{
  "n_mels": 80,
  "norm": "batchnorm",
  "beta1": 0.9
}
Rows from block 3, named by matrix and row number. Rows with one number belong to one channel. Each number is 50 + 10 x the weight over its row's rms, rounded and kept within 0 to 99. All counts start at 0.
# convs0: first width-5 conv (model.blocks.3.convs.0.weight, 192x192x5), inputs 140-167, a 5 kernel for each
# convs1: second width-5 conv (model.blocks.3.convs.1.weight, 192x192x5, transposed), outputs 140-167, a 5 kernel for each
convs0.71:54 49 48 54 51 44 49 14 48 54 48 53 44 52 43 58 44 54 37 52 61 37 49 46 19 55 66 64 77 72 43 47 44 49 50 72 62 54 66 42 48 55 60 51 41 42 48 52 50 62 48 46 51 48 43 61 44 62 44 45 55 50 45 50 53 50 52 43 40 48 65 62 68 68 70 47 37 46 59 49 60 53 43 42 58 40 48 49 52 45 38 50 31 50 44 50 48 61 53 47 61 57 56 42 42 71 55 52 63 57 35 39 46 56 44 52 55 46 59 51 45 52 54 45 38 80 67 58 47 51 69 55 58 55 44 65 58 60 51 74
convs1.71:44 46 54 45 53 66 74 64 38 53 62 53 51 61 68 43 62 52 61 52 78 58 46 57 52 55 59 70 55 68 46 52 71 43 47 40 51 47 46 49 45 42 55 51 43 54 52 53 43 46 58 58 55 44 31 49 39 52 48 53 37 53 58 61 76 29 55 45 44 43 40 58 46 56 58 59 62 61 58 58 53 56 42 54 45 51 46 36 41 31 32 49 51 56 59 49 51 58 61 52 36 51 46 51 58 54 52 67 51 58 38 46 33 40 41 59 52 55 52 34 53 61 51 47 52 50 36 53 55 63 48 44 55 44 54 49 41 47 65 57
convs0.72:68 57 52 55 63 66 35 45 64 59 46 23 51 55 50 62 50 57 33 58 57 57 34 45 52 54 55 66 57 57 41 61 52 46 57 34 55 50 30 53 24 47 34 56 58 40 59 43 68 51 52 54 52 50 55 58 62 28 61 46 52 56 41 41 56 50 44 45 65 70 46 35 54 68 48 60 63 49 47 50 83 46 51 51 29 55 35 33 43 62 56 58 50 48 48 52 49 48 54 39 48 52 65 55 38 64 49 59 70 30 54 48 32 32 44 45 46 42 41 58 47 60 58 52 52 39 49 62 61 59 47 57 43 56 47 53 59 53 46 45
convs1.72:50 39 52 53 50 49 50 53 44 53 41 64 53 44 60 50 57 38 54 37 76 70 61 56 24 47 52 59 55 58 42 55 43 55 38 69 12 36 49 56 62 47 53 46 37 52 63 43 62 76 59 42 49 46 47 44 41 59 56 55 56 61 45 54 45 60 52 50 54 50 57 29 64 56 49 31 56 55 46 52 40 53 37 65 48 40 60 50 45 67 41 61 60 58 36 67 52 53 53 49 60 58 47 53 43 45 44 39 43 42 39 42 51 50 70 47 43 55 54 53 41 50 47 56 44 65 54 65 67 56 38 55 44 40 44 70 69 67 55 49
convs0.73:45 59 53 51 30 59 50 58 46 56 38 50 45 45 60 51 56 62 59 37 69 58 51 39 55 62 56 44 54 39 49 58 64 47 56 51 61 50 58 42 68 53 40 56 73 62 43 54 48 44 57 63 29 42 65 46 31 38 48 63 66 44 30 33 59 36 48 54 41 51 34 50 52 35 56 49 61 48 41 38 52 31 52 46 63 59 63 51 53 58 48 46 44 60 53 60 72 68 53 50 55 50 37 63 47 49 43 67 60 41 49 51 50 31 44 41 50 49 41 54 42 50 40 46 49 51 59 60 83 46 43 46 63 54 63 61 34 58 18 52
convs1.73:44 59 65 44 42 60 56 48 73 53 64 56 54 47 88 84 39 51 66 51 54 71 58 52 39 51 54 56 54 60 73 64 54 48 56 49 47 42 48 61 45 41 40 48 55 57 57 63 47 49 50 69 66 44 46 56 45 48 51 60 69 48 31 44 43 42 51 50 43 54 54 49 48 35 57 39 57 50 45 50 39 45 38 49 37 64 49 78 59 35 39 45 53 57 47 42 55 56 54 59 59 51 53 48 53 54 53 61 54 46 62 56 51 48 36 41 57 59 51 50 31 49 63 58 63 47 83 56 49 43 56 66 52 53 57 63 54 47 44 29
convs0.74:52 43 44 39 43 57 53 49 44 51 42 52 38 62 56 42 51 47 48 32 37 30 52 49 37 80 47 24 48 52 46 31 61 44 39 51 53 41 26 46 58 71 41 44 53 44 36 34 39 41 41 64 58 46 61 53 45 37 62 34 51 56 56 53 31 60 66 48 38 48 56 36 42 36 57 50 42 54 48 41 58 48 42 56 47 43 47 70 51 59 47 50 40 51 33 50 63 50 43 40 62 58 70 40 51 40 33 33 49 71 45 75 49 61 48 52 45 56 53 63 35 56 39 49 56 57 62 36 55 69 64 49 54 42 50 57 38 60 43 38
convs1.74:49 36 44 53 67 63 59 40 23 30 44 48 65 42 51 65 47 48 70 52 53 49 53 32 65 54 49 47 42 38 21 41 58 50 56 40 56 54 49 61 50 54 47 48 52 59 39 61 60 68 43 55 68 54 50 49 59 49 32 35 59 47 57 73 60 62 40 44 60 61 31 43 46 52 44 44 51 45 29 48 56 44 44 45 55 52 49 48 53 50 26 46 60 42 43 36 62 70 63 61 44 40 62 54 52 35 35 72 46 57 59 59 43 61 51 48 68 45 52 62 56 40 44 57 51 45 28 42 47 41 52 56 55 51 58 56 59 47 40 70
convs0.75:53 40 31 65 48 55 47 28 41 45 34 49 45 56 58 55 64 55 52 52 47 52 43 50 48 55 45 49 63 58 47 66 57 47 42 47 49 54 51 40 70 49 53 49 44 57 33 39 71 57 67 64 60 40 25 36 43 85 60 47 51 45 57 42 45 60 42 49 47 52 55 61 36 54 43 64 53 47 63 39 55 41 39 56 47 55 51 40 46 36 50 46 49 64 57 55 40 35 48 57 65 46 52 51 45 46 37 48 56 65 44 57 53 43 41 35 62 66 59 60 49 43 45 41 56 49 47 33 64 53 63 69 45 53 58 43 16 49 46 46
convs1.75:77 43 45 53 54 49 59 60 41 59 72 47 61 50 67 48 55 46 71 49 45 52 66 51 57 55 48 41 47 53 67 48 41 55 61 50 47 66 67 50 26 59 59 56 41 45 37 53 51 53 62 52 47 53 60 48 49 48 49 65 26 64 50 49 45 48 56 45 46 36 55 47 51 56 45 22 52 41 46 59 55 61 46 54 59 49 44 52 56 71 64 53 53 47 64 45 61 52 35 48 64 48 60 58 47 69 33 35 55 46 50 44 59 43 50 72 48 58 58 57 52 50 44 54 51 52 56 46 59 68 56 57 61 71 64 48 40 41 51 57
convs0.76:51 48 32 46 44 55 56 54 72 36 68 49 36 68 48 49 48 49 38 53 53 30 24 40 56 57 63 43 58 32 56 65 44 47 43 54 56 47 62 70 50 51 58 47 47 58 57 45 49 55 57 46 51 72 51 56 43 39 38 49 50 60 46 59 48 66 67 47 43 35 54 53 48 66 61 50 61 62 65 48 59 52 50 44 58 52 37 64 59 37 52 70 53 58 48 59 45 30 47 32 43 49 42 51 68 49 52 53 50 38 48 66 70 54 58 51 47 25 24 50 61 67 53 45 36 49 39 58 46 34 59 44 66 45 48 47 41 46 62 67
convs1.76:51 43 53 38 29 51 43 48 46 58 54 51 53 58 61 50 32 41 26 46 41 50 68 56 52 56 55 44 54 49 71 73 58 44 65 58 71 52 58 64 43 46 40 44 45 54 49 51 54 42 37 55 48 39 51 53 39 53 50 51 63 57 47 47 52 43 40 39 52 41 63 59 50 51 58 48 43 59 50 47 60 59 60 52 58 46 43 72 48 37 35 47 66 55 42 34 49 56 50 55 45 37 70 78 44 63 48 53 43 45 49 57 58 50 39 44 51 35 36 65 51 42 41 73 60 41 32 52 51 24 73 47 61 39 65 42 35 39 41 56
convs0.77:36 42 46 50 67 62 52 39 45 46 41 48 42 54 55 48 54 26 36 49 64 49 45 47 58 44 52 53 42 52 58 57 37 66 46 67 56 39 47 44 56 55 57 51 53 40 29 51 49 49 52 49 47 51 49 52 50 53 68 57 61 54 56 42 41 42 51 48 36 42 54 46 53 50 49 45 56 64 47 48 43 63 24 40 53 36 46 46 54 46 51 45 43 58 47 53 77 66 51 49 58 46 47 43 57 53 60 58 46 51 52 39 50 61 59 47 40 48 27 44 37 44 39 47 47 50 44 50 57 48 62 64 51 38 50 54 54 55 50 44
convs1.77:45 47 58 55 54 43 55 45 58 56 33 49 60 50 56 58 50 54 58 56 32 39 43 48 37 46 31 49 69 35 79 22 37 56 45 32 53 59 51 48 45 44 34 51 57 45 50 55 53 49 68 68 42 53 56 64 31 42 50 54 71 59 59 54 61 69 43 42 51 49 66 60 40 50 59 53 55 47 48 48 68 76 54 56 57 50 66 67 59 50 42 52 43 39 48 76 50 51 59 36 45 47 36 46 34 53 39 51 44 49 47 33 43 35 59 57 56 61 47 47 64 61 50 63 52 55 59 36 57 51 42 48 36 40 60 42 38 42 45 44
convs0.78:44 62 55 44 54 48 63 56 58 55 38 33 49 58 35 47 58 57 54 36 51 55 67 49 54 58 29 48 55 59 59 44 58 48 42 49 59 58 53 68 55 51 51 67 45 47 50 63 56 50 61 58 36 37 48 36 45 54 42 44 56 45 58 50 42 41 21 59 72 38 58 51 38 43 47 52 53 61 45 35 52 59 60 66 42 31 45 65 43 65 52 43 59 50 52 49 59 49 40 40 46 61 43 44 46 47 57 48 53 40 59 49 61 45 52 50 41 49 42 65 50 74 68 63 47 48 44 57 54 43 56 45 41 39 44 48 41 52 53 46
convs1.78:41 46 39 55 58 44 51 42 45 46 54 46 63 45 30 74 58 77 41 36 44 44 27 37 61 60 68 53 50 46 51 54 61 53 63 45 43 53 58 53 33 41 55 60 75 64 40 39 50 35 49 58 54 62 57 38 39 50 48 53 47 47 61 55 67 56 45 41 52 43 35 41 53 48 60 62 41 40 46 38 59 55 55 44 66 37 47 49 53 67 41 47 48 41 37 63 42 52 62 49 59 43 59 48 29 45 52 47 39 49 52 47 49 44 44 51 52 36 44 41 43 32 54 48 52 44 50 35 43 45 45 44 42 61 47 31 59 26 47 44
convs0.79:55 38 50 62 68 58 50 25 57 49 70 39 50 57 56 57 20 60 25 53 47 50 35 62 48 54 58 58 56 63 41 46 47 51 48 53 68 67 45 60 60 50 32 46 50 44 61 60 48 56 48 53 59 63 51 43 45 36 41 41 46 44 41 46 52 70 53 37 38 32 73 31 59 52 52 52 60 46 41 37 50 32 61 39 33 45 35 52 54 59 36 42 51 55 46 46 47 43 55 45 54 59 57 33 61 34 58 43 50 47 49 54 53 32 56 56 60 52 60 39 57 47 53 50 39 33 63 46 58 38 41 56 52 49 52 55 54 64 65 39
convs1.79:46 44 54 55 62 41 25 51 46 46 57 80 51 47 63 59 51 55 61 37 53 35 46 40 49 54 49 42 51 61 63 66 64 67 29 47 44 41 70 36 64 53 50 45 62 34 37 45 76 66 48 58 35 33 39 51 55 48 55 49 57 55 48 33 67 42 57 52 45 44 60 51 61 64 66 51 59 68 58 54 52 62 58 44 58 52 43 40 32 52 67 60 53 53 63 45 39 56 66 61 60 60 47 48 32 39 42 39 45 44 69 55 63 59 41 59 60 44 68 66 60 51 46 67 61 46 74 55 51 63 63 62 59 49 59 45 60 53 49 55
convs0.80:28 55 57 55 50 38 58 49 47 74 59 54 52 37 36 69 65 46 48 54 68 64 56 50 32 48 49 70 55 50 52 49 31 41 35 64 47 55 50 62 49 40 42 48 52 49 54 46 55 50 54 45 37 35 46 30 69 59 49 56 47 64 54 54 46 47 42 44 41 46 47 50 45 55 52 43 44 47 45 44 54 44 58 48 45 40 46 42 40 40 33 25 49 46 63 46 48 47 68 63 43 49 62 42 53 44 43 54 53 51 55 47 54 47 56 51 69 56 36 50 51 61 51 31 45 58 47 56 61 62 45 49 53 50 48 38 44 32 63 56
convs1.80:44 49 55 47 46 67 55 29 41 64 39 49 49 54 19 43 54 48 57 39 58 52 41 46 56 52 56 50 45 39 63 50 53 70 66 61 60 48 56 46 41 51 51 46 42 53 45 51 56 48 41 42 39 53 51 47 55 57 57 45 56 54 57 48 52 77 42 74 59 43 37 50 63 46 51 48 41 45 54 45 45 52 42 51 45 57 48 49 44 40 46 69 65 64 58 54 52 38 57 67 45 70 54 67 48 57 41 43 51 79 58 42 52 48 33 52 30 46 46 59 61 45 38 63 39 31 43 51 51 42 33 60 73 56 49 63 60 64 61 55
convs0.81:54 56 57 66 69 65 71 42 49 51 59 46 34 49 56 50 54 48 47 58 52 54 52 64 55 50 51 57 47 43 43 58 62 33 55 42 39 52 40 39 48 50 35 56 44 64 43 55 56 61 36 47 51 50 58 47 25 60 45 63 42 41 34 39 40 60 37 37 40 39 44 69 37 46 49 43 27 54 65 54 47 40 46 44 53 47 50 43 50 57 25 62 50 45 47 58 78 65 59 57 38 47 45 55 54 43 37 27 50 30 54 38 58 44 37 51 40 59 43 72 40 37 42 38 44 43 39 52 34 33 78 57 60 64 48 71 64 59 35 88
convs1.81:57 59 53 39 32 48 52 36 44 54 35 46 51 48 56 56 37 38 42 41 47 47 62 66 37 48 44 33 27 34 59 33 58 55 47 46 39 51 41 60 60 36 49 43 45 48 59 42 40 56 61 40 42 34 61 47 48 68 50 42 39 54 34 47 31 42 40 39 47 56 55 51 69 49 47 42 45 56 54 67 59 58 51 63 35 44 56 43 53 45 62 57 31 36 47 32 41 59 44 43 43 31 56 39 46 44 56 53 44 61 53 45 58 46 62 67 51 54 57 53 55 37 47 55 45 58 57 49 58 50 59 53 56 62 84 72 26 45 57 42
convs0.82:62 64 44 68 33 52 57 73 56 38 37 39 42 67 38 52 47 45 46 44 50 57 50 42 45 32 42 42 47 62 58 52 55 39 37 27 43 40 63 50 21 46 58 62 33 37 48 44 38 48 57 64 67 64 64 54 39 35 53 69 46 44 58 59 55 35 46 54 45 33 48 54 35 49 43 56 69 57 46 42 51 31 37 58 56 46 42 47 57 47 51 56 51 48 54 56 66 53 33 50 67 49 47 42 54 25 31 58 58 42 39 48 40 47 59 48 38 49 68 41 59 54 48 52 40 62 32 42 47 46 30 39 53 57 47 36 51 30 43 41
convs1.82:54 48 44 67 58 52 61 42 46 30 34 61 52 57 40 62 43 38 31 42 65 51 54 49 41 58 46 40 41 47 34 42 37 49 56 30 43 51 50 51 54 50 51 50 45 50 52 47 45 67 63 44 63 62 43 50 21 53 51 29 50 45 56 52 51 51 49 49 47 64 46 36 49 44 42 56 65 46 47 47 67 56 60 68 63 51 38 49 46 44 48 67 44 63 59 53 68 56 71 66 50 45 48 51 62 26 38 54 47 70 57 49 40 41 41 48 52 41 42 54 48 58 51 64 54 30 50 54 40 55 55 40 52 45 34 53 29 32 53 44
convs0.83:52 44 35 36 50 38 53 66 62 40 43 62 57 63 56 38 45 56 69 26 57 21 62 75 50 54 44 65 44 57 44 65 36 42 54 49 52 52 40 57 46 49 60 63 34 29 44 63 52 53 51 43 46 28 53 65 51 37 36 51 52 44 61 53 48 62 55 52 61 42 73 45 49 64 38 41 54 37 53 53 38 63 56 42 62 52 40 52 55 47 36 29 72 51 19 45 46 55 48 40 37 45 55 28 50 49 45 50 59 48 54 48 63 38 46 54 44 56 51 48 47 42 40 43 52 52 65 47 53 64 46 61 35 45 51 46 46 53 60 58
convs1.83:61 59 47 60 52 51 52 34 53 52 64 57 55 34 54 46 52 67 43 53 51 33 38 59 30 36 58 36 54 36 41 52 75 56 51 58 52 51 32 51 56 38 44 54 67 52 56 51 47 26 54 44 33 34 57 40 58 57 48 63 49 55 51 49 27 42 61 50 63 63 55 34 43 59 82 31 34 61 52 50 42 50 43 48 56 56 49 52 67 60 61 56 40 45 60 42 48 56 57 55 55 53 34 45 66 44 53 52 43 68 55 64 57 46 40 33 49 51 56 59 38 52 53 48 44 38 43 56 63 41 53 62 45 38 45 56 63 32 50 50
convs0.84:60 47 60 42 52 57 59 42 59 31 74 80 47 54 40 35 33 34 66 75 45 53 39 47 51 57 51 59 58 40 57 37 52 55 42 44 51 41 55 44 54 40 47 70 49 65 75 59 41 53 53 63 65 59 48 62 77 61 48 58 65 47 52 48 45 58 41 51 50 51 38 48 57 60 46 67 53 55 29 40 65 35 61 46 44 54 55 43 58 52 61 50 41 60 64 58 50 52 54 43 41 47 59 46 45 49 33 62 26 63 47 53 30 49 53 62 59 67 56 52 46 50 53 42 46 56 57 66 46 57 57 50 61 33 60 42 45 50 39 42
convs1.84:64 51 52 49 52 55 36 51 45 48 51 38 36 44 41 45 50 53 60 57 39 47 46 49 69 41 41 61 40 31 26 64 61 52 68 61 52 61 57 53 49 57 62 67 39 49 68 45 48 40 55 46 39 49 49 59 55 37 39 31 47 46 53 52 45 60 58 49 49 37 50 34 27 36 52 50 51 54 48 54 72 51 53 48 52 40 39 61 46 69 45 32 27 45 46 41 40 44 50 40 62 49 34 38 30 46 47 56 60 72 52 56 48 58 52 52 54 52 53 51 38 47 36 37 54 57 57 49 54 55 66 57 69 48 57 38 45 60 41 49
convs0.85:44 51 47 36 30 59 74 53 67 25 49 68 60 49 40 40 39 38 59 66 49 45 58 45 61 57 59 54 46 52 40 43 56 57 60 61 48 58 44 38 54 66 57 49 54 62 49 56 56 47 54 41 46 44 32 49 46 27 38 32 51 54 43 57 40 47 40 52 43 49 33 43 51 54 59 39 63 42 55 39 56 56 58 61 61 59 59 57 52 50 58 48 56 49 40 48 57 22 51 67 37 42 62 58 50 45 45 54 46 40 37 37 57 67 62 40 42 34 57 40 47 47 45 39 39 54 51 40 34 55 49 67 55 45 42 59 41 45 45 49
convs1.85:46 45 40 37 54 55 23 36 41 45 64 53 45 56 35 32 32 50 59 48 42 44 43 46 49 50 47 70 51 54 37 45 59 69 45 47 41 51 59 76 60 51 59 52 54 51 55 65 52 65 40 43 37 51 59 51 57 47 41 52 36 51 51 55 52 71 52 57 48 46 40 45 53 46 50 50 51 52 36 45 37 60 49 65 63 42 67 57 50 53 38 30 49 58 42 46 52 45 39 45 27 56 45 50 58 44 29 23 49 56 52 59 65 44 37 45 44 60 57 33 59 65 55 50 53 54 53 39 41 55 59 56 60 68 40 52 56 42 53 51
convs0.86:51 44 42 37 51 33 81 35 46 58 68 54 67 76 68 51 50 56 32 46 48 48 31 44 71 61 37 48 54 48 58 40 46 51 46 59 44 46 41 56 60 62 37 58 56 48 51 42 51 48 55 56 60 39 46 53 55 23 42 53 50 60 53 49 67 52 45 39 53 58 65 39 48 59 69 58 41 29 63 60 69 70 23 46 44 43 45 62 44 42 63 59 38 52 32 46 55 71 42 57 59 51 51 48 66 41 49 40 38 52 48 58 39 48 72 55 38 39 33 44 55 48 46 47 43 35 55 50 47 31 46 47 52 66 52 54 41 43 42 50
convs1.86:37 35 27 54 55 42 46 50 59 48 43 45 40 39 55 52 64 48 55 67 36 50 44 57 53 52 69 70 67 57 60 47 35 37 46 50 42 25 37 58 26 35 56 52 60 51 48 44 43 52 34 36 52 50 49 27 45 54 55 54 49 54 46 38 31 39 28 28 55 45 35 44 41 43 44 55 55 44 60 54 34 67 50 44 59 48 41 44 56 40 60 45 51 62 36 43 58 51 56 50 58 65 54 55 46 65 63 54 58 52 48 60 47 59 61 41 47 42 53 45 51 60 70 41 52 45 33 57 56 40 27 47 51 52 55 58 50 63 65 36
convs0.87:58 64 70 40 22 52 55 58 54 58 54 60 41 47 42 45 34 52 64 47 42 46 48 51 72 46 33 48 44 67 61 53 51 53 56 48 45 63 58 52 31 50 59 44 42 48 64 64 46 35 51 53 49 45 50 51 58 45 48 59 39 32 43 48 53 40 51 47 55 58 50 53 48 53 48 53 42 67 41 40 63 45 34 51 54 62 59 61 46 33 56 50 59 50 46 22 48 66 57 56 58 62 42 48 61 48 52 66 43 50 54 53 54 53 44 31 49 55 55 65 59 55 49 52 43 57 54 48 60 58 41 49 49 64 57 64 36 56 43 49
convs1.87:43 33 30 23 57 55 59 52 47 54 33 34 46 53 34 54 43 55 51 49 76 59 44 47 52 45 40 51 45 59 39 45 47 67 54 53 56 59 40 53 56 39 55 59 66 52 45 60 61 50 43 44 59 45 60 68 43 53 43 41 45 60 50 53 55 43 51 52 42 34 46 47 51 48 63 65 41 64 65 44 53 57 62 40 62 57 38 54 66 55 43 40 52 38 68 52 50 53 33 41 57 49 49 57 44 64 60 63 47 55 55 55 56 45 67 44 50 57 45 33 69 64 48 41 56 41 50 42 47 64 45 45 72 55 60 48 55 58 56 38
convs0.88:50 58 62 46 43 35 67 47 28 60 35 35 58 67 55 32 53 87 49 43 48 41 50 34 34 39 31 54 43 41 36 50 34 53 59 49 53 51 40 34 58 39 59 37 39 50 67 37 47 47 53 51 53 36 56 61 35 43 51 56 48 49 57 53 44 57 32 48 48 65 54 40 74 46 54 46 61 50 49 53 47 46 43 48 54 52 54 57 41 44 67 46 54 48 56 57 69 56 30 49 52 45 50 44 47 54 49 51 56 55 51 54 60 43 62 45 32 44 64 39 48 51 46 61 47 44 61 31 54 57 50 42 51 49 45 60 64 36 52 45
convs1.88:50 56 50 56 49 47 43 45 53 48 45 52 38 52 58 54 71 47 75 62 77 43 50 50 46 66 63 52 45 50 46 58 56 53 52 35 53 39 61 58 68 53 43 35 56 38 50 50 53 67 66 37 56 55 34 57 37 44 39 55 53 67 46 45 39 44 49 56 56 54 47 72 44 53 45 56 54 51 45 40 57 49 42 52 56 48 47 52 55 55 44 45 52 37 60 60 36 57 39 72 47 53 45 52 22 43 44 41 37 49 47 56 51 59 47 40 52 49 47 47 52 64 48 51 53 36 50 45 41 63 47 60 72 64 56 53 49 46 59 27
convs0.89:56 53 48 31 41 42 48 38 51 50 50 37 53 61 67 48 34 40 41 42 76 67 54 58 31 44 55 45 38 58 63 63 59 44 64 49 49 47 50 64 41 61 62 46 42 38 44 55 46 50 55 56 45 52 32 51 42 56 60 57 72 35 55 45 34 55 62 42 48 36 45 49 43 52 40 62 46 59 58 42 37 46 42 47 59 47 39 59 60 48 71 61 59 62 42 39 59 36 50 66 56 39 47 56 43 53 44 46 43 42 47 63 54 54 43 34 53 57 54 61 65 50 55 36 42 59 44 53 54 51 54 43 59 56 54 60 57 61 41 53
convs1.89:41 34 44 47 40 51 47 56 51 68 48 38 54 51 56 52 46 55 38 56 63 60 44 37 39 48 51 57 62 50 55 59 56 71 45 61 58 59 51 64 49 65 51 27 61 55 53 45 53 57 54 49 79 66 52 52 47 38 50 58 51 51 63 56 41 56 70 39 63 60 59 59 53 34 62 60 53 46 52 57 60 56 51 53 42 45 43 49 48 66 61 50 43 37 73 38 47 73 49 53 43 52 61 49 50 71 53 58 54 54 46 43 55 60 47 70 65 47 55 39 55 47 64 56 45 43 51 47 32 34 48 50 29 45 48 53 64 68 48 48
convs0.90:55 59 68 57 56 42 80 53 41 55 72 52 34 56 46 61 46 61 51 42 41 54 47 38 57 46 57 59 44 56 70 64 55 34 37 54 53 49 40 54 42 51 56 44 46 45 73 49 64 56 61 44 61 46 43 60 57 56 48 52 35 61 61 58 46 48 51 43 59 40 58 46 61 37 51 44 58 52 54 63 52 39 60 55 44 53 39 44 45 45 53 41 54 33 58 50 34 57 51 54 41 49 42 40 50 49 54 45 43 51 62 38 54 44 57 47 47 45 54 52 32 54 47 37 55 36 62 56 61 47 41 52 64 50 60 56 71 49 45 43
convs1.90:46 41 68 70 57 60 51 30 16 55 48 52 38 48 36 43 50 44 47 50 50 50 51 51 49 27 53 48 66 53 41 65 62 50 65 50 44 37 46 53 61 62 39 53 37 46 36 32 66 52 64 74 70 39 36 67 55 60 47 49 44 41 66 56 68 37 58 47 52 53 48 57 31 29 38 47 46 41 41 65 51 29 44 55 50 50 50 42 39 46 48 51 36 61 58 27 47 35 54 35 53 50 43 37 52 46 46 32 52 48 48 59 48 34 57 56 34 43 53 42 69 51 56 51 52 44 33 59 47 44 64 53 42 57 47 42 60 51 60 53
convs0.91:57 64 53 60 69 61 58 44 56 60 40 61 33 39 34 44 53 24 40 63 53 53 59 37 43 43 59 46 51 60 33 47 45 48 57 60 33 26 43 57 40 57 50 49 56 46 42 52 51 60 40 52 55 63 46 51 51 52 42 65 53 54 35 45 41 45 59 50 34 41 49 61 54 59 51 55 57 62 52 48 46 55 47 46 35 35 44 61 47 40 63 49 54 41 58 46 50 58 44 40 41 44 45 55 55 43 50 41 65 49 58 42 63 47 55 43 52 54 60 59 51 47 43 39 35 51 51 43 43 46 71 48 54 49 29 52 35 72 41 50
convs1.91:60 66 57 59 45 46 55 53 49 56 58 49 63 51 67 48 58 64 47 51 64 39 50 54 47 43 44 49 58 50 59 54 40 43 44 37 62 48 59 35 52 68 42 49 44 54 42 52 56 53 65 47 53 52 38 53 52 39 65 68 44 35 40 50 45 44 64 47 63 46 36 46 37 59 56 47 59 46 42 46 50 57 34 53 58 42 42 57 60 36 42 35 50 45 53 53 55 49 47 32 39 48 54 63 62 39 53 60 65 60 53 52 51 49 62 41 60 39 54 40 56 35 59 59 49 43 62 54 46 44 55 50 47 49 72 57 56 42 43 48
convs0.92:49 56 50 56 42 48 40 43 51 71 32 45 47 71 53 65 42 35 54 42 36 49 56 65 39 33 50 55 64 56 27 46 52 42 50 61 61 37 49 54 43 56 50 34 60 72 44 34 44 41 39 47 51 45 40 60 57 39 31 58 60 42 51 56 45 49 51 45 72 66 48 38 37 54 61 60 54 34 45 60 36 61 47 47 42 58 42 47 61 53 52 59 58 62 33 59 56 57 54 42 42 46 54 59 41 40 44 58 48 44 41 38 46 56 52 60 55 50 54 71 39 48 51 42 47 37 44 56 53 50 46 53 52 51 65 51 46 57 63 51
convs1.92:43 53 48 53 49 53 63 63 52 37 47 38 63 40 62 50 45 49 52 36 47 38 47 55 51 64 50 47 64 48 35 34 40 39 40 59 69 45 34 30 58 43 44 59 41 29 46 40 67 37 55 35 46 54 51 42 58 45 46 51 46 34 51 48 49 53 54 39 50 62 53 54 53 45 56 39 51 38 53 62 51 61 44 55 45 54 44 51 48 35 50 61 63 43 63 72 71 45 35 30 42 46 55 54 56 47 52 63 51 53 65 47 72 40 60 64 67 57 44 65 54 39 43 59 61 49 59 38 57 48 67 61 49 63 46 53 55 56 47 40
convs0.93:72 68 77 56 65 67 37 57 42 36 50 60 58 27 38 54 58 64 33 37 54 47 41 50 30 43 51 55 56 52 42 38 53 54 52 46 46 71 57 36 39 59 43 53 70 54 51 50 51 46 53 71 58 52 64 68 45 41 51 47 67 50 53 53 47 46 44 38 33 45 44 52 43 32 54 42 63 47 62 40 43 59 53 55 53 33 35 64 59 48 51 41 58 53 51 46 50 51 39 58 51 38 37 40 39 58 49 47 38 45 51 52 54 72 41 50 53 49 62 62 71 66 61 49 37 42 54 45 44 56 52 65 53 64 38 38 55 46 64 43
convs1.93:55 63 71 68 62 47 42 62 53 33 39 70 55 52 46 43 57 57 47 62 53 40 43 33 49 48 57 43 48 39 48 49 60 50 30 59 53 54 65 69 31 65 51 59 52 65 44 55 57 41 52 62 45 52 55 62 68 51 49 50 54 47 59 46 44 60 46 50 62 64 44 47 39 52 60 48 38 44 55 59 58 43 56 48 33 45 65 59 55 50 45 40 30 71 41 57 43 45 23 53 66 42 44 46 56 43 47 45 31 57 39 61 59 64 75 48 62 45 52 26 66 62 55 43 39 47 41 48 51 43 56 57 59 52 60 43 52 43 62 49
convs0.94:53 52 42 66 54 63 55 67 47 45 43 49 45 34 37 50 65 43 40 46 57 46 44 54 51 46 43 56 62 58 48 51 59 34 51 48 37 41 38 46 67 59 46 56 56 58 43 38 50 54 40 49 52 57 46 51 54 55 55 50 45 53 66 48 47 49 54 50 58 58 41 54 50 40 49 55 46 51 57 60 54 47 50 65 43 45 47 45 50 82 48 49 52 24 55 46 52 51 49 36 60 58 59 66 68 49 51 51 64 54 65 40 41 49 54 46 33 38 64 55 51 43 47 53 53 49 54 61 31 44 62 54 38 34 44 45 60 67 53 60
convs1.94:33 61 48 53 41 51 62 57 45 64 60 59 80 72 65 46 60 48 58 45 33 49 44 41 81 68 46 58 61 55 44 39 64 60 49 48 60 49 53 63 46 56 40 44 39 49 66 39 48 42 60 47 37 49 31 58 57 46 36 32 64 36 39 34 31 71 43 54 43 39 50 50 59 43 34 62 44 47 52 46 54 42 39 42 63 47 70 47 62 33 40 59 35 46 54 65 60 60 53 44 44 64 56 65 49 55 40 41 55 35 43 52 52 57 49 53 55 41 45 34 52 54 44 65 39 36 49 58 54 60 45 51 50 37 39 58 50 49 46 36
convs0.95:42 64 43 53 42 43 39 59 29 60 35 39 41 43 55 47 73 56 35 52 37 41 35 39 55 60 58 41 33 48 62 66 50 29 39 68 60 51 44 34 50 51 32 41 51 51 31 46 62 43 40 46 50 44 37 33 40 52 60 52 57 62 45 47 61 50 50 46 58 40 56 36 41 58 57 58 57 75 57 48 51 49 52 52 54 61 50 50 47 44 63 60 55 65 37 51 60 37 46 65 58 52 44 55 47 41 57 55 67 46 46 48 66 44 58 17 59 50 60 55 52 47 46 52 50 64 56 59 36 36 50 39 61 54 43 42 60 54 40 52
convs1.95:54 59 49 37 42 49 63 29 37 49 47 44 52 55 64 49 34 50 53 55 51 48 43 40 41 43 51 43 65 51 58 63 52 53 34 64 57 31 52 52 50 42 57 51 54 35 41 46 48 55 51 67 44 38 50 59 62 45 57 51 50 42 37 56 54 52 64 70 50 53 32 41 46 51 54 40 43 52 56 50 49 43 48 49 55 57 69 60 71 61 59 42 33 40 54 54 31 51 35 47 56 48 61 63 57 38 60 61 67 57 32 34 51 51 46 52 49 42 39 40 67 40 48 44 38 41 42 66 36 51 53 67 50 46 56 38 43 48 29 54